{"qk_norm": true, "layers": 8, "width": 160, "init": "torch_default", "max_precond_dim": 1536, "adamw_lr_other_params": 0.00095, "grad_clip": 0.5, "epochs": 18.4}
Rows from block 5 of a small CTC audio transcriber, named by matrix and row number. Rows with one number belong to one neuron. Each number is 128 + 24 x the weight over its row's rms, rounded and kept within 0 to 255. All counts start at 0. Numbers have three digits each.
After each neuron's rows are labels from the 100 clips, of 14976, where the neuron reaches its highest value: "responds to" is what is common among them. Only what is clearly more common there than usual is listed. The data: read English sentences (LibriTTS-R).
# fc1: first MLP up (model.blocks.5.ff1.fc1.weight, 640x160), inputs 108-159
# fc2: first MLP down (model.blocks.5.ff1.fc2.weight, 160x640, transposed), outputs 108-159

fc1.203:163155135139091153142102142132124135098102180102101118089148102135157165149105147113094143116105108119135158057091104122141088143121114134098158170146114087
fc2.203:108111133134107082143162145180126079131084110124103175123122121138113130135144135105120121153108085123155171101134125133126117143140091144107116172136118117
responds to: the word "any"

fc1.34:165141150148130145117101122101147156135118125112135117134123123125127161080142158132124112113107105126106167159106171106127123123103129148127133142159115115
fc2.34:111155060107125163083139104113163114133104149114126141134145095171148139125157123106112142124122104123128139149128116088097121112152176126109163131132158100
responds to: the word "of"; the word "the"

fc1.56:085126147144135158152148142102144152126116169133149133123147106103128119090134094150118132121093191126114106088095100146092138117158108130112124137172106151
fc2.56:150141110078157103143120123117137130178142174122126167109151094105130149109112102091154168124130131147126120147142120105134100138133148130097125099120138159
responds to: the word "be"

fc1.622:091109088108148152095130097090139117132109110151150107140102164128086153124098132076114147168144142136118169121143120115178138112105114136169131113126133143
fc2.622:146170134132094129169144109085120126096153139125147139149127122093121128113158150085163120125082153145131130168146111128123082119146112159134126151131071129
responds to: the word "with"

fc1.342:118116120147130150086112170120097081133130104129123183135146108084116136144134127162130121122132142176157132139128141147113132141081119142148124129166104097
fc2.342:165131156109165160108132146154105140104161117136130122143099107104149126140117097105104145106111141106082097100122141138114106088140138071125127110076161122
responds to: the word "be"

fc1.616:076142146088121121151146132124148156131101090092095107131123113120157135099145149100100131167155115133119144137103115087162128140117178160071079148105168111
fc2.616:100157169098103129117092164155160158107151114102090142151100124122109115108164107150175093151119133141078145150145140090140151146114121173133149147158120149
responds to: the word "i"

fc1.579:098133115152135113156106107142117141113115140142105153101080123132142141156091147128092099142142155135100118138144148134123121128124098097165132085140088158
fc2.579:132143111099123161160147122133099133151107149101117118155126141117080129135168164122101126118093136124161097118125160174144124173113137126113124118140149153
responds to: the word "only"

fc1.638:134119177090158144085154098103160108127137123115128136098174104131079120143119144108131145107125152109149114105158163118103125106112109114120121157083091116
fc2.638:116128131110135114140132128077091138100138145163094133159186113139148126159127138143154174080148146097123132116128109141161126106130153156136137175125152121
responds to: the word "like"

fc1.442:126103115128115112137165145151165084087124125162100123111114157130116115160114077150125202154084175144166145191118094128128111139077132119126151130104132123
fc2.442:094115149140167122132139105128118109158132145115183142129154151173144141113148101097108136147132108115100153116113162130113127115164141141135140134143117139
responds to: the word "was"

fc1.488:146096133096138127114178166122140122125132126120109128112178143132095099080149103166133118132135127137155163129114122161131097152105102107141109172113153098
fc2.488:150132153145105150145088150136113133147111135106136136094113114100129155162109148099124122135109135103115119132106144086109157120090141129129093127151158175
responds to: the word "but"

fc1.571:112112126095122107111168121110077162140153132119141120101120151130160144112149139113136092138164155117090132149134128092127118074145126134159134102144125106
fc2.571:115160200181144138131100106086149071173113131107111134154116124092091119113152142155156104166074113150158142127141115146108144138125100109129091103130105168
responds to: the word "his"

fc1.361:119099167133127137096172131178128146140176100157145134152125134136113149128101147095155118127135135176102178124118152139133120113095109149129101137194088120
fc2.361:102142167109118103180137129169105133140124128144135127157121118119128091116114130167112152160159107112152136100126131164127130128086125140152119160153106133
responds to: the word "but"

fc1.370:137111149141146149157140149154127122118129128126178114081097117168142118124147059124072145110131103130147124093088123132129134116148152082144123085127170147
fc2.370:147136147146166133131116108133118102148129096120123079139107115105132124130175146147128162124108119091124122132115125082106145158137140146143168176103146122
responds to: the word "she"; the word "said"

fc1.292:087104150101159133145147111114125102125153070116146143132163175141101144145107132142117156115123124123097098124101157102137133106096117166111129122156182134
fc2.292:105150187135135118096089099121144122106124071125122145116154142171126129122135095097113113115141169128099126070132119144160090175112149121102121106076118101
responds to: the word "but"; the word "it"

fc1.270:133098186147103148131100097201159101104121177116155143129112145130089073093139134122178129125164112094125147117096135123167141114136133116153156163163126154
fc2.270:128082155147154104138145081113183173106088149159153098118143126126108161136133115125101132077117134130095193153161136141153143117145163125118078124118146143
responds to: the word "to"

fc1.305:097150145120131112116122094127161101086126079064163097095117142117101154124149117134136139194132098121127159193124126130160184117112129108125105131124120089
fc2.305:124132133086149149144120166155171126087093113138138103154140133142130153141126098136153112128125117148147184114105089124098168181137096169125102117109094104
responds to: the word "was"

fc1.344:160117131138105167133095175107132117144124154162131133114121108069088157179113146108109080144140153121127119124134132111135123094124141136090112089162103113
fc2.344:128098143135143169124094162089140093135130155083099109135164126091131176159118169138111093131107170133137116136145145101121102121097155126098133153140086128
responds to: the word "of"; the word "the"

fc1.181:064145121150102152130110091117160147135104126129132122117142125117177185142121126090163106146133174094107135120133086129109112149102142117151136109093127140
fc2.181:146163148109145084137128116108139118143104139112123095155112117160122087102105105092158129161078119166140144099112132158182153124141099157105102188161091127
responds to: the word "he"

fc1.473:131165094111149143101102109137123142130140138099114163105090144138115136142156119139135159147088151148108186120104098134135115131118129154108098132109119109
fc2.473:099126107079126155136127116112166136123150101189127086075160164100201153132129126139142124118123149142101130125152101149085130120155108129151109150123094150
responds to: the word "his"

fc1.448:118122107113131122083180139171124120108209101114090165113115128146124080155087113085133106133124111144158179138131159136135115083082142132126134125114112123
fc2.448:157118136104101215123143141139135103111091124135118151079136143149150120097132141160095126085114133113154175119102053102139180113155139119118124075123154124
responds to: text has "but"

fc1.318:141118158123100131119104093125102139123078138159176189142149123159100120148106148106149086155143097143150142151158129120156097089139110135145140142116111121
fc2.318:130118150108124123166178127137131137136147117132095094188101120178077116173124136115168103176116119174110147151130136134121092149102135119141136103141147170
responds to: the word "the"; the word "to"

fc1.121:128105124159141157092109167138132088113130138139141124088142159129114116107190126141156130104140120129137161115117123172104159110129083120117106133212124121
fc2.121:111134102124157134123145152137144133200100149137105110127112133098172144142132095128089104127130154123125136140115080107110104091168119117116107124120125135
responds to: the word "be"

fc1.536:162138130123117105091144137165097124136141116070136115148112158124147095103088130113114111134129129144116133159118093150114124144133117139149157093135184160
fc2.536:127157132109139150105166123146111171164125110164119139086099122092159159124101094107159125113097118106106113122118131130121166132159128107085083133118167156
responds to: the word "and"

fc1.426:128127131128087120139142167168172083146117118162132133099127119120106162150087119117138137107138081109082156091134099110122146147088090107118107148132151135
fc2.426:157159141119127122118140105124142170114106105142135115126131155159135113116126105121058130172078138147155115109144128143129109132125104114158086172152131171
responds to: the word "his"

fc1.327:142124138127089134093114127115172149119161110074158167120175145118128127143114100127167109110125087137090150117124098128164098144118098093097136139159131092
fc2.327:096128121135092151137129176159197142140110117186142090143147150089132105123127140156104121140128123134151099149164102107143108103133177135098116137151113140
responds to: the word "after"; text has "half"

fc1.631:103161169127108145156134118092142132123136081168110149124114152091086150147116121093134130195127129141125106114121130114171093138148120138096103137094113152
fc2.631:100174146112132134111143146113109130180119140165157106119097147121139105118145107159164134133109118115106154125140181130115140107105164086154095093138103116
responds to: the word "that"

fc1.621:108115129120169061135111178137147138135137090122144164153120153107108131134100149174116094176111120126090093113147154114151124094103151128119165160115094122
fc2.621:154137106150125094175125133141120162147059107123135122155150125109122126141140106150123134111099150150116146076089134151129113142105144104156135149163111124
responds to: the word "the"; the word "over"

fc1.541:150133137133153121161141126160224143119113123146108117132119150097098104133108090141076131136095122135094132135103153131140143130134125097110136133153083101
fc2.541:102125122160103104089127069142076112114150104127137155133137119082105092140146139098083146183133151146154132122113128182140133086118171080155126087135128090
responds to: the word "you"; the word "tell"

fc1.584:109134134125134144132087124164155146147142084135112175101123083141098103131144133113160140108121123092124127120127141101140112200122103119078062142162165125
fc2.584:127139104146131133107176143168139109113085097124142126139124101146136079147157127120165141168130123126164111123155130141111106111122121150108172169079124111
responds to: the word "by"; the word "but"

fc1.24:160125085140092109081129134177100144092122100153114149131096081144141148107114136131136165171120132138166118148119134123144145101068158151119126126137125120
fc2.24:127094095141131089158137110137106123127136080122129097146073107104136117151072110141124118123172116098130061129175159127094140132110152111123099122159150108
responds to: the word "for"

fc1.619:131140169132137124118108141141094102097115117108163121122101147130114111133133118113163112108135128125103133174113113126140109169168197099077163161152109100
fc2.619:127097131125109144076132120156144144117094100155141098145139172118097131121162134134146134120113135174140102165099139131115156102107106140117116095177154141
responds to: the word "me"

fc1.69:141145099119130151107090112116131122141116101136122126122112119131137149140171103127052144119134121137136116141133115119099137192089091136135132134147145104
fc2.69:144093147134123116085125085170176154111099075148115119135157140130150149128148127146111111142118127149203116142122145124130119113155188090140135159129154132
responds to: the word "she"; voice: female

fc1.493:134134109196105080103106123137160092125125126106124106121095126119106145134126116140163110153155103107124150148151078157097136099116115153088153171114120165
fc2.493:138125115150090139176144123153096115093108153111121115099122150164134119140146162139100098147127147139100070159155112129098149179160145139121142132134109114
responds to: the word "the"; the word "very"

fc1.421:175116104090063143098133141125127119095129157129122134114085112105111129124149118122129117108128125090152145122082159135155093134144138102119110101134154162
fc2.421:120094127149161122150127096076098127150101118101164131131105139125155155127118103169135120180118144129133168110088136141104124125150159155109098085107082126
responds to: the word "who"

fc1.380:111164161126112113165086097115137137127096173106152093138144122119160113132082139140133115142115179121108110140116142097141142127141148161089109141122135164
fc2.380:131116150151132167120117140118152144133120104137133120124129152096137124106155167116089080163120149118116182117100148149162120128122157116109130171127128161
responds to: the word "young"

fc1.130:139107158174151119167125141049186175151122169124133115170127132102110118123134137123125123119119087160140123109098123104120117185160127116124119109115073159
fc2.130:131142155138132142160161099145077101087132083122117138170132122148117161130088158112104108111142115137110128113141116135155131141127152135064106083151124162
responds to: the word "you"

fc1.460:164150083086094100138155102124129084125142147138157108093132146145111137144111120162116114155076154094135110125130201114106152128141101139098118125152116084
fc2.460:086122177145163141096121145146153135164096130124132171128087145136150134115131113147099140156141123127129137117146139120158114133176144106132167117093116159
responds to: the word "and"

fc1.282:138115133113168140120133139127154121145167085119106138126106120142142138156131146145100143139094132185108177166151150134132164093135143138148182117111092107
fc2.282:125114115156103116110145130116123138127150134105162125136163099126112116125137123169130156107118114142123133062140111092113135136090088099130093114122167124
responds to: the word "be"

fc1.373:139133100144143150099143162104143146130113174092159142091114157151174134133132175148168121144107089117123107137112117117140156102150153127102141118148109166
fc2.373:083130136128112077115130102117119098163138167139059099138116156167099162135150113083131122124165150131110125076131132138132105128100096169132090125120107133
responds to: the word "but"

fc1.274:129193134124135131130114128125171160141154164133112131126154144123149107142141117140127156107137117128113131122106106089120138136142112138137093159131134114
fc2.274:118070099141126103088133168109147103117138109150100116126157118122130127137154137129109128127112144137122110154123137130186143131120127134138075111142105126
responds to: the word "was"

fc1.217:138135165161106114096146156152147125113107088099122135134115110095126143194118074133150184133110128106116098143139121151133150119133111112099109153113084145
fc2.217:105101135137138129128131152148155070173108131139122130092148119131140073078094134132154110140089142110089140125101120126135117124136128140134166130158136130
responds to: the word "of"

fc1.309:152136095106142155151112153141130125131114090140149131089119078158102116128123156126093155126117146099145117083068114098148099138113139135154129111136116139
fc2.309:094133126127110129154127082107167091100109054064147146126114136175134122121134132103105111119125170109181103136095111144173121152134158116120113113179127130
responds to: the word "who"; the word "little"

fc1.441:142125089108103149130159181108124153130149104154123082138124126103093121137139111130142153141064131133168142147166100075189157122141126130136116142110126152
fc2.441:134107095147140132149151105132111144113109127157153128129101125126087158122145164096155127144161143088130111159181103116096118128114139084155143100126143143
responds to: the word "to"; the word "be"

fc1.538:160178082123144163109096096171119168121132120105127162124120130116135138110098119122125133124101160140126141070100151117090085111126126168124085117149148135
fc2.538:146139114131134110105143107102122142178142092104087121147096133138090139099120115124133112108109148190132122110160141103105098123144095103144129115139140136
responds to: the word "of"

fc1.484:101129130155132112174143090106135109122132091143134168106155110128163103090163117129132149152119146124104099132133098118128159116163133123123119120164146134
fc2.484:124144071126129141083085123117136120099136108139092104098122108140136116131137113123124156147136140114136158189139152123158143110160119109135118149137155148
responds to: the word "the"

fc1.437:102085132157110158126127137141188113114155104085106110171107127117079143150101084144122106096095137140133132108072130146126160130135152119116129128094125108
fc2.437:187118128098115124139111185129145126128185138136127102149077145119134080126124157133095121107118130126106135099125087121093145126125104103139087134139172145
responds to: the word "was"; the word "with"

fc1.486:193122095159133175115159136138160154138147120111125117143148109134090063108141132169151091100114126122138132127093126154099102131108131122167100078121115119
fc2.486:122152135134143125106160124119121128114155101104154168194104143106101091161147161114153122123090130067136087099121071168123141152150127132114101104081160123
responds to: the word "was"

fc1.197:147101129139131143146142082119117138126140109149162108123124099087073142124109138111121132131159147139149155172083173118109139118094134100087137173137121102
fc2.197:114099154145169161125136144106132118105098113152139130095125090108109097150107100141154139123156113106132134165098100146073184136146100128149141142143133105
responds to: the word "you"

fc1.205:097132129096118111091138147138135110108167123114150125149129180141102114118147102113146113149083095150119117094124137128125123154147140130083132114157112125
fc2.205:117132088117133182092115111116065108157157161134138114180138098169118125139112113093129128173135079136169139106118118134111131088104118115124146147121107146
responds to: the word "to"

fc1.618:119115110131072112105109121117063115120111142133109148105124101120090143175087125159110151146100113116136124115126160123147160167121168132096132105159168135
fc2.618:148084084127130070071117142118104118169127091162118133148155176134075152151111194107136135144111108157088152127126148130126148093155147135108111117127144105
responds to: the word "with"

fc1.83:109136134134109144163164143130127120125157082117093143120111104129147112085128162096108119167081126123138143104163086152150111100093113122151119152143138153
fc2.83:168122153136119195117127097114127140146122144131121128085159127130087153118178121145109133126174178123104157132120158124098158103104152144145129134127145143
responds to: the word "but"

fc1.362:143140093135132144115128147148074123116088110122124073082093113108149123144126098126127088115123116159153147121145186124109131126139139120119168157103114175
fc2.362:091143146127112118128168140114173113157141119109167148138181082123106116137106135145149179137178135137104115106112109149109142121072114123144135129138124100
responds to: the word "me"

fc1.456:122114125066090137122131131176084164129136102109102130114124135145154112146113130145124122139142126105129202153122139127175140122123096101125099127146105131
fc2.456:193159128104158147102120076124132162101160119117112143153125105065132113115077153101109127156115121142131124123115100118129151130163176094118090145135138128
responds to: the word "must"

fc1.101:086148156149147138091130079146127105126112115194130153137116114148093128149137138118153162181126092121142122133165118102115155111131117112165133098147092095
fc2.101:085129139141172187185142104119119140116079143123186133098154129150132125137158174108093137161147150141093105094118130169166133105102122103136099130135103157
responds to: the word "but"

fc1.630:174132165147100113176113094177123140096124132151127110104133117139134162138111144139112097089123104140118148146107124120120121099159136091119124155125161150
fc2.630:164148145122131161161166084128141146150113142109174142115127150095113101110145185151108116066105131111123092146139088122151135134177158106098133121123151122
responds to: the word "i"

fc1.606:148142113116138112072120117147176118131124096154103127138137124119102131139111092082157136148119143150154087105150093101143096091112144159115135157131146148
fc2.606:150138093112102111130133136194171156160155119119089127122124105139142137133183155108143159123115119138136173113088171148121097117123138138118122095136130090
responds to: the word "his"

fc1.149:106147087104145121094120164133156143106108101152135078143146117154156098189133131058160103107130133150144164141145125130143122111125132132128131120120074119
fc2.149:128079167166137096104132134121131097128137091164110123152131108113130128156135136118154084100134115111173123128077128128099152161166144135117110136124127147
responds to: the word "by"

fc1.553:130125134098135181157151168104146143115149125142112130138148076080135134119115135177088162112149106113110144123130102077138155148122117117143130120117124119
fc2.553:154168095113159130127076138144100128141107165094180118165121113152103128142155143115158084110121090113110119100176120125094140109115106144137100108143179127
responds to: the word "for"

fc1.332:158135139150101139148112134131148114128148140118098114133135136103061140085130157138144123080128123111127175110131150106144159131124129117150130171140120097
fc2.332:132135149088139156152172134149106093154127109163114139131137116096154092154109111124145161117139161120139136111151091128126158120117108160131176077139145167
responds to: the word "at"

fc1.399:058083133133115148131093124124139122177150099174165150119105124128115130093138102134156120114113162129110098125183164166129087099101118087094162138131130133
fc2.399:149167123113120149144141122134125124100104067120125129163149114116120064136148172106165097113096136122097111153161121076133127109117121134130124112159131117
responds to: text has "gave"; the word "give"

fc1.487:138101142127137082101122134169105148112111118118129128152132117144134162139098124139118075153123112139114162132112147126109103121161142122103140077136111141
fc2.487:133108144142122137114181086100142148099171139118142097110105106109116137146112106131110076137127126088143134110133126155124082130130072141134141202135130130
responds to: the word "the"; the word "to"

fc1.289:143146110156066102149135118111133134124145124115136168150088121093104158149108100137165132156114159113197172084106134131137135136084125142131148164163114118
fc2.289:105168117110119115138118174115129131084098150098152119146126124119106138108178153115152139153103142145126128136129124130121137143127107128122150154118075134
responds to: the word "you"; the word "your"

fc1.97:136103079129119144083154125131089113105091121116130105138162116134136104152183155182125143121130109128124144125157148165146154115133130136126087091105163117
fc2.97:130110117162097080112109153160146119065128116138156149111133143114159104139158072126126109101167120127176151130141156116194135190128097106119112146106116129
responds to: the word "any"

fc1.413:107157163108110142113116105153119124118155127101141150139140103146145134136149109121073123091081130112130105137104146121130125119125098103083134101136158110
fc2.413:114105118155115107131148114160177118111099092138088127111147158113121095119191174123119127090112124081164128127131138135122162106120122154148124136120149135
responds to: the word "she"

fc1.393:092146058079128078156123132155122139147139139147117126122158123129140110129119122107117108107103097151130122113179125149146139126107161135118135097192086101
fc2.393:152142124115125143127138072141114127141088160171137109165107120139145134167168123162101136080127144137127115102134097159097140138132107122122146126083140128
responds to: the word "looked"; the word "at"

fc1.319:115109148151117098108139130143127148164116115133155132120151133153138127105121103146124185128130154186165080166101092109127128114123108090104107086136141075
fc2.319:132080144169142092175160115130081132136111136141157115139122163160135125175159088130138152127162100119137123153075147112143100136109137150134142117097097125
responds to: the word "for"; the word "before"

fc1.392:137085106154111114108129088096131158079125142101103107101120119142127105127133124140114109106144118124137135111075132165152117123134154142092145165132134121
fc2.392:129109129179138130111158120135125151156130122081131132177099105109110140141124117106120116130095158079095149123117114116178131115140120113108101113150155141
responds to: the word "his"

fc1.49:119082125130143110120127079151166142101134133109153138140112128108151073158135126163121111145135115137161118143154125119138121146110158127073163108131101136
fc2.49:145168141115150115114140144170142063157132108141150118095139115114134139111113145137114136116098094131110179125118179155144091182124132136115129116098126113
responds to: the word "with"

fc1.0:112146147141130091113117142139119144133154120113132126068145121171140106081107099138150102091135116112077156108117086160137138138151124142149121133151156133
fc2.0:128093116126152145117125159114127151109126132158120106153113104136101138188119104136097080125113145124169111143139136110119134179115135116097111122120140115
responds to: the word "in"

fc1.281:131120144106118121136099158162134137129120119119137147130167111102116122150125145105130109127152135133164136164131104102167140128086160117141166132125101154
fc2.281:131149115127102112117085097135129137127091100118131165114197144174096119155099111148190138124145086154089117108173112113183122116100143107145146111144150138
responds to: the word "the"

fc1.71:174109132119113123190126137118141132158101106131143131140123157133115121126105102084114121138107101116130146092139078169148152080133113105145094164096166139
fc2.71:085158165119129114147179117091110122150145137121145151161155127142142143147093131129123157086146140178093115122120126134155111114111133109120125078129112156
responds to: the word "in"; the word "going"

fc1.64:084167104105114120092156090116129135100133145125099106163116117169144167151120089134150127119161167115160156107168132134098088174130098155128100174114143151
fc2.64:145092111143160161142139174134124143141071104102187137079139117130142085131122119105104129111133135114142166130102103164104100101146153116123152146165103105
responds to: the word "that"

fc1.32:121158102106108125135129160151161139094150123114146125169151100106146140165139104141092114118098119153106100123061166152137150100097149101118121138104114106
fc2.32:110165134157138116122136110150077113127102146128156141134125147133117123133164130132169123083152121104099129083095116126124105139144126119111162159120102122
responds to: the word "she"

fc1.333:178159125125096097156168149140104084151115093164146115135108138114142094102106124115139113095096121159107138130102132127146135080112096135093149191151176096
fc2.333:140150087145149109086195116144124107148129107132169112164109176125150136115157117153107154130124122112153135069113114115135132158171111142120109113077144098
responds to: the word "be"

fc1.223:108129121154109166226118149098089190118136112142120158125118151122107125143120166134086144142095125143138090104110148104156114116130077134118107123088146133
fc2.223:114179125142109125125144153132124167144104144127106078097136158161135156140064103123122141120134125126127155174186151161099116137153085119144180106164140095
responds to: the word "you"; the word "do"

fc1.475:129150171124098200071160091135084141152090162132113113145115157103134091134129109101078124114142103082184110140149167114136129091122137120134122173134115126
fc2.475:130112119146131074110112147157123137145095135127157140097103117139119172132130137119132123155147139172156131118111142165133143137106144137151127107078095142
responds to: the word "who"

fc1.431:109152159144151109102143167140102121105102086112136110101134160096124127150118133133075131147129121125140118111082157120097170106142125183118181125132135151
fc2.431:137145124137116125116129115118139104130143087120080133128145136137091111130114154151124089087130150094113125112132130126102122158168132112127180118148133057
responds to: the word "of"; the word "the"; the word "one"

fc1.470:105139182110109167120118107136143135110114123174119120093111116130118165132123143163117128116096135130120063122128142118073122125105112084154119114084169145
fc2.470:106167084084132155152140098138127108127134135143141105152106123117159138093136128150135142149061132151125102089177123141123117093097117105134080106131155119
responds to: the word "i"

fc1.10:119158132107122130109069121146115097121148103159156125088135137130095102131150121150126134100164136132130153118095095163168110081149151155114136186109179134
fc2.10:101164133112088151138139154145137127106171150116142118163120147162107130118144135134154134145125122106119121115119108117127145097052144123115133143095152059
responds to: the word "i"; the word "my"

fc1.592:144116108141159136149152124160158119177137138105150122174191131093117105102134147110140127129111148120137142104084162132139140121124088144143155098105140124
fc2.592:143150067135095142138128091151137131167186071128109129154120103129113154130117125147133152086163094135126167137149099124107138096167099139153131103105154135
responds to: the word "was"; the word "were"; the word "they"

fc1.461:082155125112151124111116117157139165120123085108112126145132107128102121097107137110111111121071167121095172122146098132148136107122118137164169088144121094
fc2.461:113137128103141177138144120146140107179099128157126154138174102130096121123134135153122099113173137115097117177170109163091169129113141121138145139127135097
responds to: the word "of"

fc1.243:168140132104104167097148166143129143120121161135188149133114109131103094142128155094145138138145132117107153092095162151135118129074141089133097131121135136
fc2.243:092171139119115120099095123118085106157150119130126159155121134147155139135151122128084115163153131151166095116122106134104125167174147101086128126090134126
responds to: the word "who"

fc1.113:099123131099117107086124173111136177103126099165144155095115138134105143128140113125117156115094153124101129146146168142141109168186153131129096118091116103
fc2.113:111096174125172139083125071139116158143105150171132124117159148139159142134149119147141124128140107140111089151124126107097160142151144106133107140116121142
responds to: the word "and"

fc1.381:118080097157089125118100145142141102157202188094123135130149115088089091128146129077120146159140163110123185127138144151117161122108126115153144099128119145
fc2.381:102145148147146180111125109174137171100109124085138150125156120165086150108119163094126103101139091121141119152133139150135132118159136128111152122097156111
responds to: the word "your"

fc1.129:145083132135112139154149160167136117064123128096086146096140098144134113103145137100140105104174105172142119153134134162121139118120116132147168140141160121
fc2.129:100135129136101131133094146119120121114137121106134135127183131144133094091104181132119101137136137168129099118153133137131196113131129138126116151113167119
responds to: the word "be"

fc1.439:125153091123127133140107151110113101103136092132117135142136072125120125148157118110099138080129078153091114131135109128138179121135179141142164123154114145
fc2.439:126126135114158179124135109143104151118149134130145127130165113165124164104141097124123143108122142064100153073113165127108129116139106108119119141081131162
responds to: the word "she"

fc1.233:130150124133120105090141053075160117141104108109139069146160138145095116111155123101105141159139119129130098136135143103162124220114146121161154120152123128
fc2.233:069124163119124155117103162117143134172131145107086143138111113107189135100115151159130134125125105169133160103136107166142158126109150153122129132123093117
responds to: the word "at"; the word "looked"; text has "looking"

fc1.179:150133125131112114114102135148087094127097152151112162138100125156137154136105155120118153127075125151140125140112123118138139085160107132139081158118087145
fc2.179:103133153110125146083157147083127152190119179146071154111131092126139147156106149163082139109106118139094148105130123124151124156088122115129183103112121152
responds to: the word "must"