A small CTC audio transcriber, trained from scratch: width 160, soap at rate 0.0037.
Rows from block 3, named by matrix and row number. Rows with one number belong to one neuron. Each number is 128 + 24 x the weight over its row's rms, rounded and kept within 0 to 255. All counts start at 0. Numbers have three digits each. After the name is the row's rms in percent of the matrix's.
# fc1: first MLP up (model.blocks.3.ff1.fc1.weight, 640x160), inputs 0-39
# fc2: first MLP down (model.blocks.3.ff1.fc2.weight, 160x640, transposed), outputs 0-39
fc1.18 097:095099121103127160132131150183110130120138106141100151122110160099123130164116079192127106141104130148129148109146103153
fc2.18 105:129129107082143150173117104139083144090158117157132095122181138108137111146138133128145098162088111144119150094108118138
fc1.19 058:165118140110114110139147107122117124148143107117088174154124122138102134107116109124103142125096172132094127112119092132
fc2.19 050:171105121153152148109154137105121121134116136137178117148152144140147105120137126107124142128081072172190118123128149133
fc1.20 066:122168095151123166121122135143145060136148125090117155175154124141125153117084125114116160155148180139168095106146156136
fc2.20 075:140137185096131142118137126138108129114160150113141100121134108099141117119114122089126108109123105123107123135128180143
fc1.21 098:143151141138107090134128173144124112133125141130099123108129155129122092135105142124143132099123142104120165067159093075
fc2.21 097:110141130170116118106139110161104148120128129090126152105134129128146076176175138123140174130131091110131099096098112144
fc1.22 096:104159095117132154142136116106147113092158124126092060152157137116117132110097124118099128102105169120124151080114170070
fc2.22 102:122138127125134133122132100128166117163116117131105143131147133109119113141145105125109135115125128144130137113123111139
fc1.23 091:134147072130128153077114137096117137120127072083108113170153132111156165116113166112116139130089122161106141120118161118
fc2.23 106:133152152165166112098136148120134117126086120110165106098139131134139146177120143107151167129111124133150108133168109156
fc1.24 085:190126142113119136128116149154131088128105132121112094136155142134113092159191090126127113070112146113129157133167107147
fc2.24 077:134099159150153122096123115154125142123151110123150129162150127120178159112102143149161131139144135146111111132129124166
fc1.25 102:141147116096140148140121172129140121099116132135138131137137125140132128138114155126147107092127124123124177115122098123
fc2.25 106:083134161152100160113142146162152142130114128108159134131083137119086108142165119159121127136148162083117110130153104116
fc1.26 079:132144127118129153115108115123142126128116125127167151117173137173108143137141112125160084168129125130137072167134137079
fc2.26 084:128169127120114112145122130156146092135138087112108138112105114103120197126163124086125122085143146153123142127131106121
fc1.27 103:119123136143093111109105136139129102126083168110119151152193127119160109142140123095118132124117111085149142091124167106
fc2.27 108:146103164100107143116145109170082072182127168110132178152120125139099139150127118116133133146130092092149116113110149105
fc1.28 096:133124142124083158149135123179113138161070140087138102120102134109136166151097115134129135142175131158141140136114118146
fc2.28 096:134086158071129137137080151146156132133116123125168132147144149147116182135116102148149150109099112125137123139185089130
fc1.29 110:137144097119132100143119130160113091149116118145139117117111197166112087142088166100146096143131114122122141149156133120
fc2.29 111:120117143127129148127110094142147172139120121101130124129131155161094127125157120118134086132119128071097163119115078130
fc1.30 119:140102147112152105075114080154145161125127076115099088121124156120129131131111140105142129111147184134101134093120141109
fc2.30 111:135116096147126139124118147103162064122143118123102107125112111156152130107114114114094122094126089123108110171143104173
fc1.31 114:125101129147161158111104115138166114164113097154117082113151153131136132135147117116156094155125138117117144144131126114
fc2.31 117:116146122148131144112136112136148129118159121116124107070123132147125081141128153143078160112104138162114167166151083176
fc1.32 107:111115096101085124110141126114193143145084138133108142137189121137168133179126125091104146099137133116144120129157117119
fc2.32 100:143150163111171104113083142142111123171140177107092131136163110158094121108123108092115121174167142161134112154116119145
fc1.33 087:099103097110120130136150165099139159115126107115099153092139137065133135129125173140106120140087173177102169153105152156
fc2.33 094:117135174143139105097163106150129133114149111142130147089136179130119134151112145112113133082094144094115125130166133133
fc1.34 057:139140150153119106117108108131118143140157142100126111108075085131078159117132104092099137146162118145174129142108109131
fc2.34 043:103117165137137089121140131096125110169047120156142158154130153128155123115092133131113113099148078153137147159128155143
fc1.35 089:161142108060113168155162165079149159102160120156111114125093126117098141140177153170125116151140152115148134125147082161
fc2.35 096:139161185124146127120089101135140116160132150108148141142107110094141105163092124119177129117092170136161137119154146122
fc1.36 067:156085118138141086126102119131130142147149107146107107098138096143088167088155116117104119135139090121158149158107125113
fc2.36 042:115174119132091178081132125064091143140117145169136135155124158105157098134127146081109145102132106163133099108104120143
fc1.37 119:144099152150110150087105172176142136123099084118120116113093136171101136134094125171163142132158112128135179087133110131
fc2.37 130:133145143112156103120092139116114093148164139115111125141112150123105160083166122146160101104134100108159161130167134166
fc1.38 095:109145134071128158140152140160176145146147077153168150133147086143187122121148119152120137142111107118114186116131134093
fc2.38 096:121140122111133132109087112126118119164157179166165103143127050145079109108164180089164139112144139081115112151111140117
fc1.39 083:128132111117112102110110123155101144096117107097154136128130129150139162134112183075167136214147146126116131163113103095
fc2.39 085:141096130118124185151106142102149129140148128120093099127126121110133129117171087117126107083129135125132111127168143101
fc1.40 095:145146142136137129150182146187144116124151112106152113105116153108133121151092133138153114111114075099116138111134166136
fc2.40 097:122106140159126094150160122149125123145166106125158116169156140118169143134140082127128161120123084155172114117118115150
fc1.41 090:132097094142112162156122127097110103110125139120108132143138122136111142140148136140149142115113156123146107097116117118
fc2.41 101:168133159099153127109128117097154110157141105206106105152111163088072152095126132121099142111104088095077153151094139147
fc1.43 115:113111128123119146123121180119128172120163121146121149124184154100114101110084123116120122149135120128125130117112130093
fc2.43 108:104147194141093119152115094139133104099136174142131131118102138156112107110127125107076171099124125115103171114182105134
fc1.44 119:100158119141149120136124117134138153099130117102117173089127148131126145131131115144103152174147163148109138075141100160
fc2.44 116:151153076146154129125155121138137172129110160163151137135129121153149191142115173137137158128120133104081143115119146135
fc1.45 093:114148147116128135098121126101142119143140079127156134127139078122115114082110100155122099126172112152136154098097110169
fc2.45 086:127128112158129147147172127135115116131140168132145135106091093171145158131090159138118131121081140137105160144109135111
fc1.46 091:102121128172103144058114128162159128102114145133179122153118120127116146113129147142123117179099161141134138097119145101
fc2.46 089:133102092106121110134155136077115134202111124133127136086136148140152107154146139166169102097180084119120131149170100114
fc1.47 086:141142132118128121087132120108124108174162114165106154143155162073153135136150137155115100160121081119146166098115127150
fc2.47 084:133131134102169147109104126101111142100094158143138112101127137121130102084138165111114131112119151152159133144128119099
fc1.48 111:134101093130153164120139167109121078106126084133101105166122148150089127119140129197129091097117088098128143111136116100
fc2.48 118:145133104111161155140139127135099113152097084130131089171123157171095090112127082147125139132107114108111092135140142108
fc1.49 095:157155142123144076102161089144157108130138107164133160140133122102156146102150137123142126125111118166129124075154118117
fc2.49 093:115171134155111173137192120121117161105106170141080101108076142136138159132094117155137114143129158118146086125130110105